From a checkpoint of a small image embedding model: 50.3 epochs.
Rows from block 13 of a small image embedding model, named by matrix and row number. Rows with one number belong to one neuron. Each number is 128 + 32 x the weight over its row's rms, rounded and kept within 0 to 255. All counts start at 0.
After each neuron's rows are labels from the 100 images, of 14848, where the neuron reaches its largest size: "top examples" is what is common among them; "colour at peak" is the nearest of a few named colours to the mean colour under the peak. Only what is clearly more common there than usual is listed. The data: retinal OCT scans (Kermany 2017).
# gate: MLP gate (model.blocks.13.mlp.gate.weight, 512x256), inputs 0-85
# fc1: MLP up (model.blocks.13.mlp.fc1.weight, 512x256), inputs 0-85
# fc2: MLP down (model.blocks.13.mlp.fc2.weight, 256x512, transposed), outputs 0-85

gate.60 [134 153  87 158  74 129 157 181 168 105 137 103 159 109 140 138 165  69 169 137  84  93 103  96 187  96 111 130 135 124 145  67 131 112  48 145 113 128 109 145 120  97 167 133 101  99 123 128 116 114  89 143 144  28 109  61 141 122 153 157 150 110 125 124  93 104 157  95 145  86  82  86 167 108 124 157 147 135  77  69 118 162 133 123  93 110]
fc1.60 [134 127 164  99 141 116 150 150 150 134 138 141 134  96 136  80 192 100 108 107 113 122  89 122 118 147 115 174 171 119 118 119 174 104 117 114 137 133  99 105 135 157 101  86 105 142 104 114 159 106 128 106 155 126 107  85 140 146 189  99  73 133 108  99 150 205 157 133 129 119 142 127 116 143 132 104 115  85 126 168 145 154  55 164 142 118]
fc2.60 [ 54 164 127 188 189  96 132 108 147 127 163  67 156  79 146 177 156 111  91 160 121 141 149  84 101  83 122  80  96 152  76 148  86 123 107 109  92 126 128  68 182 127  84 158 131 105 104 166 151 160  88 150  32 186 120 176 117 164  73 115 132 157 143 132 148  88  87 113 138 155  99 116 159 188 158  54 130 184 142 137 142 163 114 117 119 172]
top examples: finding: normal
colour at peak: grey

gate.364 [142 130 135 119 118 130 119 165 179 129 104 141 141 147 110  86 118 165 122 107 157 150 158 152 101 103 154 130 166  97  72 113 175 133 154 142  75 107 135 163 120 141  85 104 148 138 151  70 133 143 113  84 104 108 148 176 130 118 142 120 155 155 112  95  96  98 134 178 166 116 133 156  59  90 157 146 167 167 165  96 143 112 112 149  96 121]
fc1.364 [163 152 136 122 191 155  65 152  71  37 117 119 172 160 150 109 124 163 123 144 166 146 122 151  92 144  95 139  89 126 100 142 155 126 109  94 129 161 141 122 163  98 118 137 116 108 145 150 137 120 111  80  80 132 115 129 194 154 118 106 119 105 146 107 125 165 150 131 144 150 133 152 208 120 190 155 131 107  80 136 119  93 148 112 105 173]
fc2.364 [110 117 119  86 157 149 109 205  96  57 131 164 177 116 171  64 110 154  92 125 145 138 118 134 125 165 151 152 122 147 165 129  98  71 158  97 105 169 116 119 141  99 118 155 127 124 181  80 104 112 108 100 152 167 114  84 142 123 113 113 107 120 111 108  49  76  99  88 114 120 146 145 171 136 146 124 158 105 142 145 105 100 142  94 154 121]
top examples: finding: drusen
colour at peak: grey

gate.86 [145 132 169 140 118 146 131 158 160 141 144 106 153 159 126  96 158 124 160 129 148 165 159 104  99 143 131 151  71 119 121 105 156 174  91 177 154 123 159 144  93 119 132 161 138 161 153  92 145 135  93 163 178 145  63 159 195 126 136 150  31 171 131 109 117 129  79 134 150 133  87 166 183 159  94 115 125 255 119 156 159 133  95 159  89 145]
fc1.86 [ 95 148 108 179 189 141 117 103 151  54  89 107 104  83 114 169 124 161 122 148 147 181 184  94 160 133 157 150 160 158 181 120 140 167 127 116 106 110 136  88 124 127 114  51 115 135 126 101 119  62 159 146 100 140 137 130  86  55  76 134 114 121 148 166 125 100 111 174 109 147  87 115  99  90 149 141  86 129 155 136 154  99 141 176 112 133]
fc2.86 [129 145  94 127  90 142 162 155 127 146  93 123 159 155 149 189 155 162 147 131 128  75 155 113 143 157 153 184  95 146 112 169  85  98 160 150 154 152 103 150 159 126 190 131 166 125 186 187 131 133 119  95 102 166  96 222 102 108 111 115  88  90 132 122 192  42 106 111 144 134  83 102 135 204 125 135 142 146 151 132 149 148 111 160 131  82]
top examples: finding: drusen
colour at peak: grey

gate.14 [123 118 183 167 108 181 151 130 173 107 119 105 108 116  95 176 133 109 147 104 163  99 139 184 185 115  60 143 139 110  97 170  98 131  92 114 115  75 135 165 136  86 149  95 156 134  98 152 123 114 180 196 116  85 158 191 113 119 125 158 104 102 153  87 138 134 115 106 176 111  80 139 125 151  98 102 134 122 102 138 103 156  98 105  89 171]
fc1.14 [121 156 186 162 130 152 143  73 204 104 131 132 130 105 112 151 144  78 134 157 170 151 138 181 151 113 108  98 193 110  76 139 101 132 126 111 109 121 165 132 139 109 154 133 155 122  94 138 169 181 145 152 138 129 161 145 144  54 114 112 108 150  97 137 143 117 110 197 126 103 126 115 130 126 119  84 140 127 148 139 122 157  74 161 111 135]
fc2.14 [113  84 117 153 131 157 113 107 169 144 104 167 101 149 131 146 137 141  79 104  96 131  84 163 150  52 134 121  73 142 189 123 109  90  88 110 119  98 140 181 148  62 104 138 104 114 122  91 104 132 160  58 107  91 150  96 198 105 119 163 101 115 149 128 138 166 114 145 148  82 120 162  58 105 136 140  99 115 158 111 179 172  78 143 122 142]
top examples: finding: drusen
colour at peak: grey

gate.91 [138 164  88 165 104 116 118 154  96 112 117  96 155  32 139 145 188  92 110 157 106 114  69 159 177 101 102 139 100 145 128 138 142 144 162 182 119  88 148 103 155 121 127 129 139 120 105 135  88 130 104 122 118 124 147 113 166 107 161 141 142  89 216 114  67 132 136  61  98 129 120 181 102  86 145 145 137 112 156 215 146 147 160  97 129 134]
fc1.91 [146 132  87 155 135  96 141 109  86  97  55  78 144  87 143  75 142 109 102 136  69 178 137 117  79 124 137 129 175 168 122 152 114 148 101 136 158 148 104 107 207  84 118 106 132  88 144  95 129 122 117 107 110  86 180  71 203 111 145 134 153 128 207 119  98 130 164 119 174 119 143 124 121 138 121 153 212 125 132 176 156 178 139  95 106 138]
fc2.91 [151 132 146 151 126 110 138 133  55  88  98 118 131 122 124 126 107  93 165 137 153 135 145 104  82 137  61  89  85 110 134 108 115  42  68 132 154 104 115 155 141 131 180 154 156 122 154 107 147 129 193 178 151 101 144 142 120 133  99 116 130 137 159 109 116 112  80  73  80 122 121 133  97 118  83 132  85 106 143 178  95 162 130  75 133 134]
top examples: finding: choroidal neovascularization
colour at peak: grey

gate.79 [140 106  94 176 127 133  88 115 135 116  86 106 156 115 183 150 139 110 141 133 125 112 141 151  84 117 101  87 136  82 119  89 100 150 129 121 202 143 172 196 198 187 120  93 120  89 133 129  94 113 128 106 154 179  81 120  72 148 123 113 121 161  98 105 100  82 153 136 155 156 183 117 109 109 139 138 108  98 177 191  94  57 138 108 119 141]
fc1.79 [151  99  86 160 127 126  98  91 101 178 121 125 111 159 132 100 160 119 114 128 110 185 123 104 145 117 104  62 136  57  87 152 127 110 114 164  80  95 138 151 123 167 132 126 129 112 109  91 105 164  97 117 144 137  61  56 109 130 111 154  92 155 108 114 139  73 139 174 185 116 115 122 165 134 115 111 124 125 155 131 150 110 145 124 219 176]
fc2.79 [130 182  80 109 138 107 140 125  80 132 136 147 102 108 108 113 135  98 109 151 165  96  82 167 126 117 112 156 112 161 137 114 184 151 116 170  78 142 119  45 122 108 200 141 150 159 140  65 103 102 188  84 102 130 113 114 110 162 118 145 131 117 142  91 170 109 129  81 112 141  84 207 145 173 135  74 142 118  94  96 161  98 148 120 114 152]
top examples: finding: normal
colour at peak: grey

gate.378 [119 128 150 199 105  92 148 175 143 113 152  86 115 158 173 166  95 111 128 102 114 127  83 114 206 147 108 178 119 155 128 174 153  89 149  98  67  70 136  69 168 149 115 104 121 140 115 168  98 142 116 139 136  85 128 127 104 128 156 172  96  68  94 184 139 178 113 121  90 127 102 178 121  99  78 116 149 101 136  91 146 153 164  98 112 136]
fc1.378 [116 113 144 156  95 127 111 150 129 126 174 107  74 127 167 157 181 170 115 123 129 187 120  75 168 119 124 127 139 132 122 136 167  75  94 170 113 128 147  82 178 109 152 125 157 101 162 130 140 100  81 108 121 143 172 108 123 140 116 119 127 149 140  89 124  32 162  54 110  72 128 115 191  82  91 139  88 110 168  58  99 156 158 100 109 120]
fc2.378 [100 131 111 123 185  86 141 151 121 130 174 132  97  88 157  86  96 108 132 123 115  93 116  99  78  87 183  89 164 143 110 119  78 135 135 103 164  94  72 127 114 130 142  97 156  90 162 124 138 137  45 147 100 151 139 121 110 118 112 104 162 168 130 176 127 135 168 159 106  99 204 106 142 111 162 154 124 131 155  96  99  49 141 181 120 141]
top examples: finding: choroidal neovascularization
colour at peak: grey

gate.353 [138 113 100 138  65  59 151 134 125 110 197 141 115 190 138 143 162 185  62  84 131 171 128  95  81 117 108 134 190  62  82  95 124 185 119 146 230 101 101  98 137 130 127 167 111 144  89 134 126 134 147 201 158 158 110 133 100 137 101 175 104  92 111 123 156 123  77 131 122 144 150  91 140 116 162 127  91  48 134 112 131 171 138 129 162  65]
fc1.353 [120 158 136 183 164 153 154 107 127 108 118 101 121  65 139 148  77 136 131  98 124 130 112 159 139 169 146 115  81 188 175 186 139 114 141 115  72 163 130 117 142 107 176 116  87 102 164 128 118 163  87 137 111 156 167 154 113 115 134 119 130 144 141 141  89 123 158 116 100 146 138 116  91 151 125 187 143 103  51 119 138  52 107 137 141 147]
fc2.353 [168 136 125 126  98  73  40 147 228 128 148 159 110 112 150 148 143 138 171 122 143 133  94 117  79 116 149 178 128 160  74 109 122 122 157 136 194 124  68 134 121 125  89 150 127 115 127 165 152 124 147 154 104 165 112  73 137 167 129 120 128 128 148 104  77 145 176 167  97 109 143 184  57 132 203  71 152 161 111 109 126 194 127 178 151 101]
top examples: finding: drusen
colour at peak: grey

gate.178 [143 135 139 222  86 128 160 148 108 152 103 132 128  79 138 153 119 137 168 145 102 116 109 146 109 154 121 108 141  68 144 134 137  58  83 136 127 172 180 100 137 116 110 114  80 162 162 179  75 107  91 120 157 117 150 147 149 175 122 143 160 106 115  64 110 138 155  90 112 112 143 176  94 137 150 159 153 122 134 170 109 142 156  87 124 115]
fc1.178 [154  63 176 122 126 154 168 161 154 156 199 165 110 173 126 122 122 161 170 106 116 124 153 127  98 118 212 110  81 100 133 148 101 115  87 129  57 143 127 114 101  71 102 137 125 115 111  84 125 128 118 104  78 131 115 115 145 112  80 144 115 127 102 107 155 155 140 169 122 181 129  89 126  65 190 121 202 197 128 138 154 125 106 151  88 180]
fc2.178 [107  80  92 120 152 162 106 101 181 124 117 182 195  84 166 156 117 142  85 173 135 117 173 147  94 181  99 149  95 101 115  69 177 103 101 129  99 130 161 166 140 156 145  97  90 107 149 125 109 113 116 155 103 160  90 132 145 123 106 145 159  69 111 184 153 100 124  85 114 125 156 187  97  94 107 120 188 128 130 147  68  94 137 188 116 131]
top examples: finding: choroidal neovascularization
colour at peak: grey

gate.387 [156  76 143 168 113 147 154 126 156 134 127 106 105  85 153 126 131 117  88  60 148 143 162 159 131 121 169 152 120  73 141 190 163 145 159 110  68 109 145 133 111 179 104 150 160  86 110  98 142 134 187  68  93 101 180 147 134  87 132 109 170 108 186 133 103 146 137  90 121  97 100 131 165 108 147 143  95 137  93 195 138 130 100 119  90 126]
fc1.387 [105 151 183 107 137 227  72 184 147 131 175 147 116  94 162 164 132 130  76 108 119  95 183  90 164 113 119 158 149 108 210 109 108 136 108 100 122 131 146 172 153 117 128 129  75 150 146 117 103  79 188  86 111 127 156 142 139 109 144 149 168 133 126 160  79  91 134 143 136 139 118 115  93 100 157 127 146 174 109 110 174 106 148 122 126 197]
fc2.387 [ 72 110 160 141 136 142 141 147 108 159 137 148 160 175 144  99 136 115  63  60 113 134 147 117 119 114  86 140 166 215 162 167 103 108  99 153 167 160 165 129 139 127 154 151 114 112 116 161  90 111  59 164 193  98  85 119 104 108 134 119 105 119  93 122  75  71 113 154  69 149 111 120  73  96 137 104 100 160  57 137 167 131 127  87 129  74]
top examples: finding: drusen
colour at peak: grey

gate.302 [145 124 116  99  51 121 163 132 171  77 106 141 171  71 109  84 117 180 118 141 128 203 163  54 154 122 187 133 105 124  94 171 136 124  83 175 116  95 143 135 119 151 111 127 118 133  62  79 169 148 131 189 147  96 130  91 116 174 100 144 168 134  96 104  97  68 103 156  88 106  86 169 192 159  92 123 108 150 112  99 148 178 128 102 181 107]
fc1.302 [133 216 138 116 156 135 114 107 146 188 125  98 132 138 114 172 150  93 163 145 160 116 208 166 137 146 104 164  90 179  92 131  78 145  95 115 131 178 102 135 200 141 180 104 168 142 151 171  84  89 189 137  54 133 114  89  53 139 107 122 111 129 168 160  68 152 161 153 138 114 135 135  91 139 134 112  92 130 124 202 121  96 140 141 108 110]
fc2.302 [ 94 218 148 151 103 125 189  96 108 149 115  95  94 154  95  58  94 121 177 106 121  81 192  99 116 154 196  93 117 100 132  96 140  89 133 136  79 102 112 137 130 100 160 124 144 150 109 115 123 140  95 188 121 105 130  86 166 139 131 118 132 139 135 165  70  65 153 154 113 111 142 116 131  84 171 110 122  75  80 114 106  80 112  72 154 108]
top examples: finding: choroidal neovascularization
colour at peak: grey

gate.290 [125 168 160 175 101  96 142 123 124  96 108 106  87  96 141 163 188 130 121 152  65 134 115 119 132 143 118  91 133 106 100 138 142 156 102 104 163 177 151 161 111  95  99 138  65 149 114  98 162 130  83 135 112 143 123 161 148 105 145 124 134 135 107 129 163  81  99 215 191 109 117 115 143 132 116 153 160 130 174 132 151 108 167 102 120 126]
fc1.290 [167 114 109 108 118 186 153  97  93 126 186 108 128  87  69 129 183 110 131 104  75 189 128 180 105 164  93 157 170 163 116  50 164 102 173  99 118 160 115 137  98 124  81 113 193  76 122 140  81 178 145 183 135  83 149 181 182 136  84 134  95 132 104 150 159 122 122 194 116 179 148 108 111 144 203  46 133 101 143 124 159  77 124  97 122 145]
fc2.290 [146 153  70  48 164 139 167 125 126 113 120 150 130  94 133 150 164 133 132  84 105 185  81  94 127 141 137 116 131 177 137  71 189  95 151 189 123  97 134 100 105 130 120 102 170 122 149 125 115 161 109 175 128  79 116 123 165 143 114 148 145 129 121  99 167 137 169 133 136 171 194 163 152 114 137 114 126 111 135 133 115 188 140 110 129 161]
top examples: finding: diabetic macular edema
colour at peak: grey

gate.412 [124  94  85 174  63 138 105  86 191 164  75 124 110 159 140 140  78 174 124 105  96 180 140 101  62  94 130 185 125 115 137  88 175 141 149 154 104 117 139 158 157 155 132 141 131 163 150 141  84 179 190  79 170 135 128 153 110  84 150  64 138  97 163 132 109 113 112 151  60 104  76 144 129 147 120 129 117 130  91 149 162 154 127  90 137 138]
fc1.412 [150 121 160 133 164  90  95  94 140 140  94  85 150 146 170 105 115 122 146 131 120 160 158 130  80  56 113  95 109 113 120 142 150 116 125 138 127 178  89 120  80  69 115 125  98 131  45 142 170 163 148 178 179 161  97 152  99  80 173 105 106 132 149  91 121 122 128  60  99 102  91 156  91 161 103 142 127 134 120 123 139 158 142 107 172 136]
fc2.412 [154 132 155  25 171 153 169 113 129 149  95 145 103 143 157  96  92 124 150 143 125 223 126 120 171  21 156  88 100 124 157 144 143 116 123 135 145 146 118 125 106 162 169 191 164 105 127 128 157 165 147 139 137 138 157 157 108 171 129 111  88 176 133 115  70 110 131 102  74 148 178 137  82 143  42 155  99 135 129  84 175 149 109 156 146  93]
top examples: finding: choroidal neovascularization
colour at peak: grey

gate.46 [138 106 166 187  89 176  98 113 104 126  98 148 164 139 154 149 112 131 127 106 111 123 145 133 117 187 157 112 128  96  69 206 144 144 151 177 159 120  96  87 141 130 142  87 137 152  89 156 138  88 166 179 132 199 105 152 108 118 131  82 128 139 131 144 148 116  90 116  98  64 154  61  91 118 151 124 135 138 127  82 132  65 127 129  79 103]
fc1.46 [116 112 141 174 128 157  79 118 136 128 132 160 173  88 163 118 123 131 159  48 169 159 146 124  88 199 177  44 101  84 107 163 103 125 152 164 135 112 137  83 176 148 138  92  99 114 113 122 147  76  73  72 169 145 116 121  84  93 131 134 159 192 115 120 123 156 121 144 104 140 115  97 120 106 144 118 156  96 140 137 178 105 146 165  68 114]
fc2.46 [116 157 141  78 170 119  68 154 216 150  72 139 122  74  67 135  98 157 136 145 167  77 150 150 117 125 134  94 127 154 108  98 112 111 133  42 138 170 133  96 112 145 136 103 138 141 137  98  99 132 140  97 171 118 155  67 150 191 185 116 153 141 107 125 104 128 137 183 136 101 135 110  86 132 104  86 104 111 153 127 220 155  55 112 117 108]
top examples: finding: drusen
colour at peak: grey

gate.99 [152 132 161 135  79 109 121  96 189  94 163 108 102 148 136 124 178 157 127 110 100  85 125 152 207 194 108 123 134 179  99 193 108 130 136 131 187 132 173 146 118 112 173 137  81 106 109  56 123 106 153 124 134 131 121 177  86 124  92  97 111 163 127 135 138 138 131 191 136 170 164 193 115  81 135 111  95  94 143 126  76 113 153  69 128  73]
fc1.99 [147 121 169 148 185 139 164 139 137  74 119  92 104 111 185 112  99 170  96 107  80  66 188 136 201 155 128 112 139 141 118 129 106 123 188 113 100 120 136 136 101  88 138 107 145 124 119 131 134 156  85 148 135 129  80 125  98 149 121 143  91 138 165 168 108 105 193 180 138 101 153 153  93 134 137 130 123 154  90 139  62 194  90 131 131 139]
fc2.99 [ 92 138  81 172 122 128 108 131 125  66 121 121 101 158 102 109 162 119 115 161  97 106 133 110 169 122 197 114 156 118 105 205 157 149 199 181  89 100 154  80 130 127 117 159  95 121 118 143 183 106 107 133 100 122 142 177  66 123 136 142 108 126 109 167 148 140  84  91 101 136 120  95 184 112  55 146 139 106 165  75 116  86  96 103  91 110]
top examples: finding: normal
colour at peak: grey

gate.376 [162  92 122 181 166 116 166 151 142 143 105 101  76 126  92 124 156 111 110 109  79 160 124 125  66 149 119 155 106  95 123  78 117 124  77 137 118  98  77 122 129 126 154 148 153  94 108 126 176 126 134 156 144 105 174 105 130 114 117 109 105  91 190  54 147 195 100 188 137  74 124  72  79  92 168 153 166 120 152 147 126 135 150 113  97 136]
fc1.376 [118 122 128 142 102 115 213 139 178 159 164  78 130  95 194 153 131  88  85 104 162 136 147 114 107  70 109 164 113 146 147 146 166 122 177 147 103 140 159 139 125 140 115 123 155 136  61 142 127 175 129 157 157 141 116 162 138 128 158 104  80  77 151  89  78 148  81  60 142  85 120 120  47  90 163 123 152 146 171 151 113 147  59 135 162 132]
fc2.376 [140 122  60  99 112 157 123 119 133 148 172 140  47 174 170 131  78 119 135  95 123 132 119 146  99  81 130 180 118  85  55 144 119  70  90 190 149 155 187 181 130  64 171 112 145  98 147 106 202 194 108  68 113 103  97 104 119  92 194 112 204  94 238 147 127 113  78 126  68 121 130 103  95 134 198 156 117 138 194  79 129 125 122 150 138 165]
top examples: finding: drusen
colour at peak: grey

gate.166 [147 208 118 160 176 131 184  58 170  63 139  92 124 130 144 216 119 112 124 134 121 173 150 144 188  70 125 161 185 114 183 102 106 160  94 108 106 153 143 108  89 110 188 130  97 107 151 100 121 115 107 105  95  96 182 160 105 169 189  91 150 110 133 102  70 121 186 137 144 107 141 147 109 137 113 144 133 111 158 114 129 111 119 135 136 105]
fc1.166 [164  94 105  95 141  56  59 188 136  88 141 180 132 191 144 155 194 100 169  75  86 109 128 134  88 130 159 187  86 145 123 149 145 117 123 127 128 167 191 114 107  92 132 106 194 137 154 131 161 141 144 102 156  91 140 139 139 103 114 149 136 153 103 124 138  98 103 109 145  79 125  91 199 182 109  88 165 142 103 164 180 124 139 162  98 144]
fc2.166 [135  62 114  78 113 145  78 181 186  84 161 165 151  94 104 122 119 155 106  90  77 167 121  86 101 111  80  95 141 160 173  91 162 138 177  93  35  96 175 143 146 134 149 143 137 157 100 142  90  93 139 154 123 105 145 116 175 188 126 100 162 143 119  88 123 107 183 140 140 117 128 122  83 199 129 111 120 167 139  78 102 112 137 118  99 151]
top examples: finding: normal
colour at peak: grey

gate.340 [203  89 108 129 117 144 133 150 187 112  84 162 157 117 148  98 113 117  80  81  98 146  92 146 122  93 100 156 194 128 165 158  95  90 107 169 152  81 175 114 129 160  98 101 143 117 135 173 104 147 102 130  82  88 136 109 127  75  90 154 100 166  70 164 132  88 149 167  72 100 117 124 158 119 130 110 154  70 135 151 134 189 125 124 117 114]
fc1.340 [109  96 159  97  87  81 102 165 117  88  53 156 135 153  80 192 147 135  96  95  79 115 164  82  37 112 148 139 120 149 111 117 181  97  78 181 139 139 103 124  82 195 115 149 151 146 144  87 126 138 158  78 142 109  70 126 103 115  98 145 126 168 115 100 123 151 140 174  80 118 101 128 139 121 129 138 155  78 124 132 104 145 159 132 140 160]
fc2.340 [139 157  80 111  46 122 167 184 140 142  97 155 119 131  78 172 156 129  42 157 133 146 147 144  56 100 115 102 135 145 139 111 156 143 106 107 119  91 121  50 130  80 110 136 121 116 137 192 110 131  96 180 159 149 115 100 110 130  68 134 119 132 143 108 105 136 128  65  83 128 124 116 148 108 162 163 198 146 126 178 160 177 130 143  93 160]
top examples: finding: normal
colour at peak: grey

gate.56 [122 154  90 165 157 109 168 114 158 119  92 185  98 195 116 131 126 147 148  93 165 147 157 175 112 167 129 140 135 138  99  57 181 143  97 220 115  71 106 145 114 165 118 104  31 123 135 122 146 115 123  99 158 120 153 102  90  54 158 174 122 162  39 139 125 119 108 158  91 147 119 166 177  63  92 133 141 145 107 164 109  91 179 113 137 174]
fc1.56 [102 156 127 126 141 127 106 139 156 152  95 141 142 189 193 144 178 125 126 137 194 106  75 188 139 192 109 136  93 128 102  89 166 133  76 106 195  47 125  94 107 104 114 106 134 154  90 121 153 175 129 173 168 159 135  92 181 131 155 150 150 154  97  98 108  96 115 115 130  62 159 159 117 126 125 171 157 121   9 162 181 120  93 108 180 124]
fc2.56 [109 179 106  90 106 131 136 116 169 109  94 123 104 115 138  89 147 133  81  96 181 115 139 178 134 119 111 127 110 130 120 185 156 122 132 145 172 158 122 166 172 120  68 148 215 141  91 135 130 186 125 146  74  98 132 149  90 156 134  75 159  81  73 150  98 120 134  67 120 135 113 128  69 109 154 169  89 101  84 128 107 149 147  83 104 114]
top examples: finding: normal
colour at peak: grey

gate.85 [141  94 131  93 135 138 161 110  94  85 181 157 155 134  86 134  95 104  91  86  85 155 144 139 103 153  99 181  84 100  99 173 162 183 110  97 181 144 108  60 104 115 109 160  80 100 172 150 113 108 153 135 140 134 173 123 137 155 104 107 124 103 125 155 131 130 135 153 159 137 136 142 104 162 206 145 136  58  95 105 138 180 100 131 104  10]
fc1.85 [ 77  98  66  90 153  91 142 121 104 164 113 176 160 138 149  93  84 119 129 101 109 133 148 140 114  84 134 118 118 117 100 107 113 120 173 160 118 137 173  99 151 142  47 158 132 155 133 110 163 140  94 151  88 161 162 182  96 143 117 143 139 170  89 101 117 175 149 171 180 155 148 136  58 110 142 169 146 169 142 154  86 162 182 138 128 228]
fc2.85 [137 133 110 158 113  79 104 102  88 167  92 122 132 144 205 136 124  52  99 201  81 116 137 116 123 155 128 137 138  96 168 141  73 161 132 157 104 155  89 109  76 126  98 132 119 154 127 160 181 122 124  90  76 143  92 119 130 116 173 133 113 105 119  88 172 169 155 104 170  99 134  94 109 113 151 150 155 166  98 185 111  95 118 171 161 185]
top examples: finding: choroidal neovascularization
colour at peak: grey

gate.404 [125 118 151 175 119 124 127 122 122  81 103 165 136 125 150 112 100 175 126  85 135 114  98 135 188 109 114 139 175  72 106  97 138 135 128 132 150 107 109  52 151  56 160 163 123 100  76 162 101 185 107 128  98 100 118  91 115 104 159 110 106 150 158 138 119 125 144 160 111 102 125 179  99 132 119 152 125  75 138  64 196 107 125 146 137 125]
fc1.404 [152 136 180 103 101 128 122 168 128  91 113 165  98 167 138 148 105 148 153 140  96 192 175  95 111 124 112 130 103 162  93 144 125 114 157 110 139 114 153  89  92 139 132  70  87 176 132  93  90 101 141 130 114  77 133 123 124 125 160 129 103 124 112  81 129 127 119 130 117 166 120 114 179 134 213 126 147 174 111 131 148 121 149  95 118 180]
fc2.404 [105 126  94 158 136 141 107 165 114 112 148 126 126  98  44 129 162 170 107 118 143 102  53 143 128 145 108 131 119 105 141  61 125 145  89 125 162 178 137 133  88 129 138 121 127 111 153 120 148 121 107 195 137 109  78 148 143 150 105 151  95 141 130 174 133 145  86 195 173 140 139 199 111 162 121 125 129 149 156 110  91 186  96 108 178  84]
top examples: finding: normal
colour at peak: grey

gate.322 [130  95  95  95 121 101 114 111 142  86  66  96 162 108 131 117 155 139 119 139 123 170 121  90 111 147 154 155 109 102 170 150 143  87 177  91 138 120 208 132 159 101 151 160 141 126  86 151 131  46 105 142 150 119  86  88 139 149  95 181 172 143 131 118 107 127 206 137 107 112 129  53 163 141 105 187 118  93  81  78 161 188 164 128 103 100]
fc1.322 [139 123 152 104 140  57 132 110 109 147  57 127  64 152 169  91 100 133 142 164 116 141  80 111 130 180 163 187 126 137 119 163 140 126 168 174 103 155 124 188 153 119 129 163 137  92 126 120 149  76 113 138  54 156 123 153 158 103 112 147 132 130 145 120 159 119 179  67 209 179 132 144 175 171 147 167 107 147 159 135  93 157 140 122  96 118]
fc2.322 [120 143  91  90  82 145 125 114 102 155 138 135 186 124 111 167 160 105 117 113  72 167 111 103 117 112 102 134 110 144 181 140 146  86 109 103 116  98 118 117  96  61 155 117 102 154 158 162 167 186 169  80 126 110 139 156 118 121 117  81 135 133 155  89 166 137 110 194  74 107 141 202  94 116 106 160 153 156 140 129 180 245 108 110 149 137]
top examples: finding: normal
colour at peak: grey

gate.57 [183 158 160 206 133 132 152 131 164 119 115 157  87 148  80  96 169 111 128 153 183 185  97 151 150 140  85 141 130 144 112  93 123 123  99  97 161 155 161  98 157  16 182 120 141  96 119 138 147 147 158 159 133  94 187 188 136 124  62 132 163 171 143 173 118  92 126 131  75  51  96 119 154 114 177 101 145 114 175 176 160 121 154 139 119 149]
fc1.57 [185 153 150 136 100 170 145 168 137 120 174 145 141 106 134 161 116 143 123 153 140 141 149 139 154 143  91 179 126 113 168 196 128 104 134 174 118 105 116  98 134 102 170 125 127 125  99 110 145 183 127  94 127 140 102  88 139  92 171 118 150  93 115 156  90 116 124  87  88 144 150 118 164 109 168 158 191 151 137 133 149 114 121 211  93 211]
fc2.57 [188 111  60 115 128  97 132 128  89 136 153 135 108 104 162 162 116 142 155 148 153 116 163 115 160 151 143  86 157  96 143 185 149  46 122  86 124 128 201 191 171 109 104 141 127 166 142  94 122 141 139 146 143  93  56 116 135 157 136 144 155 140 125  72  93 175 164 145  81  83 171  70 141  99 156 133 141 147 129 192 125  78 140  93  78  80]
top examples: finding: drusen
colour at peak: grey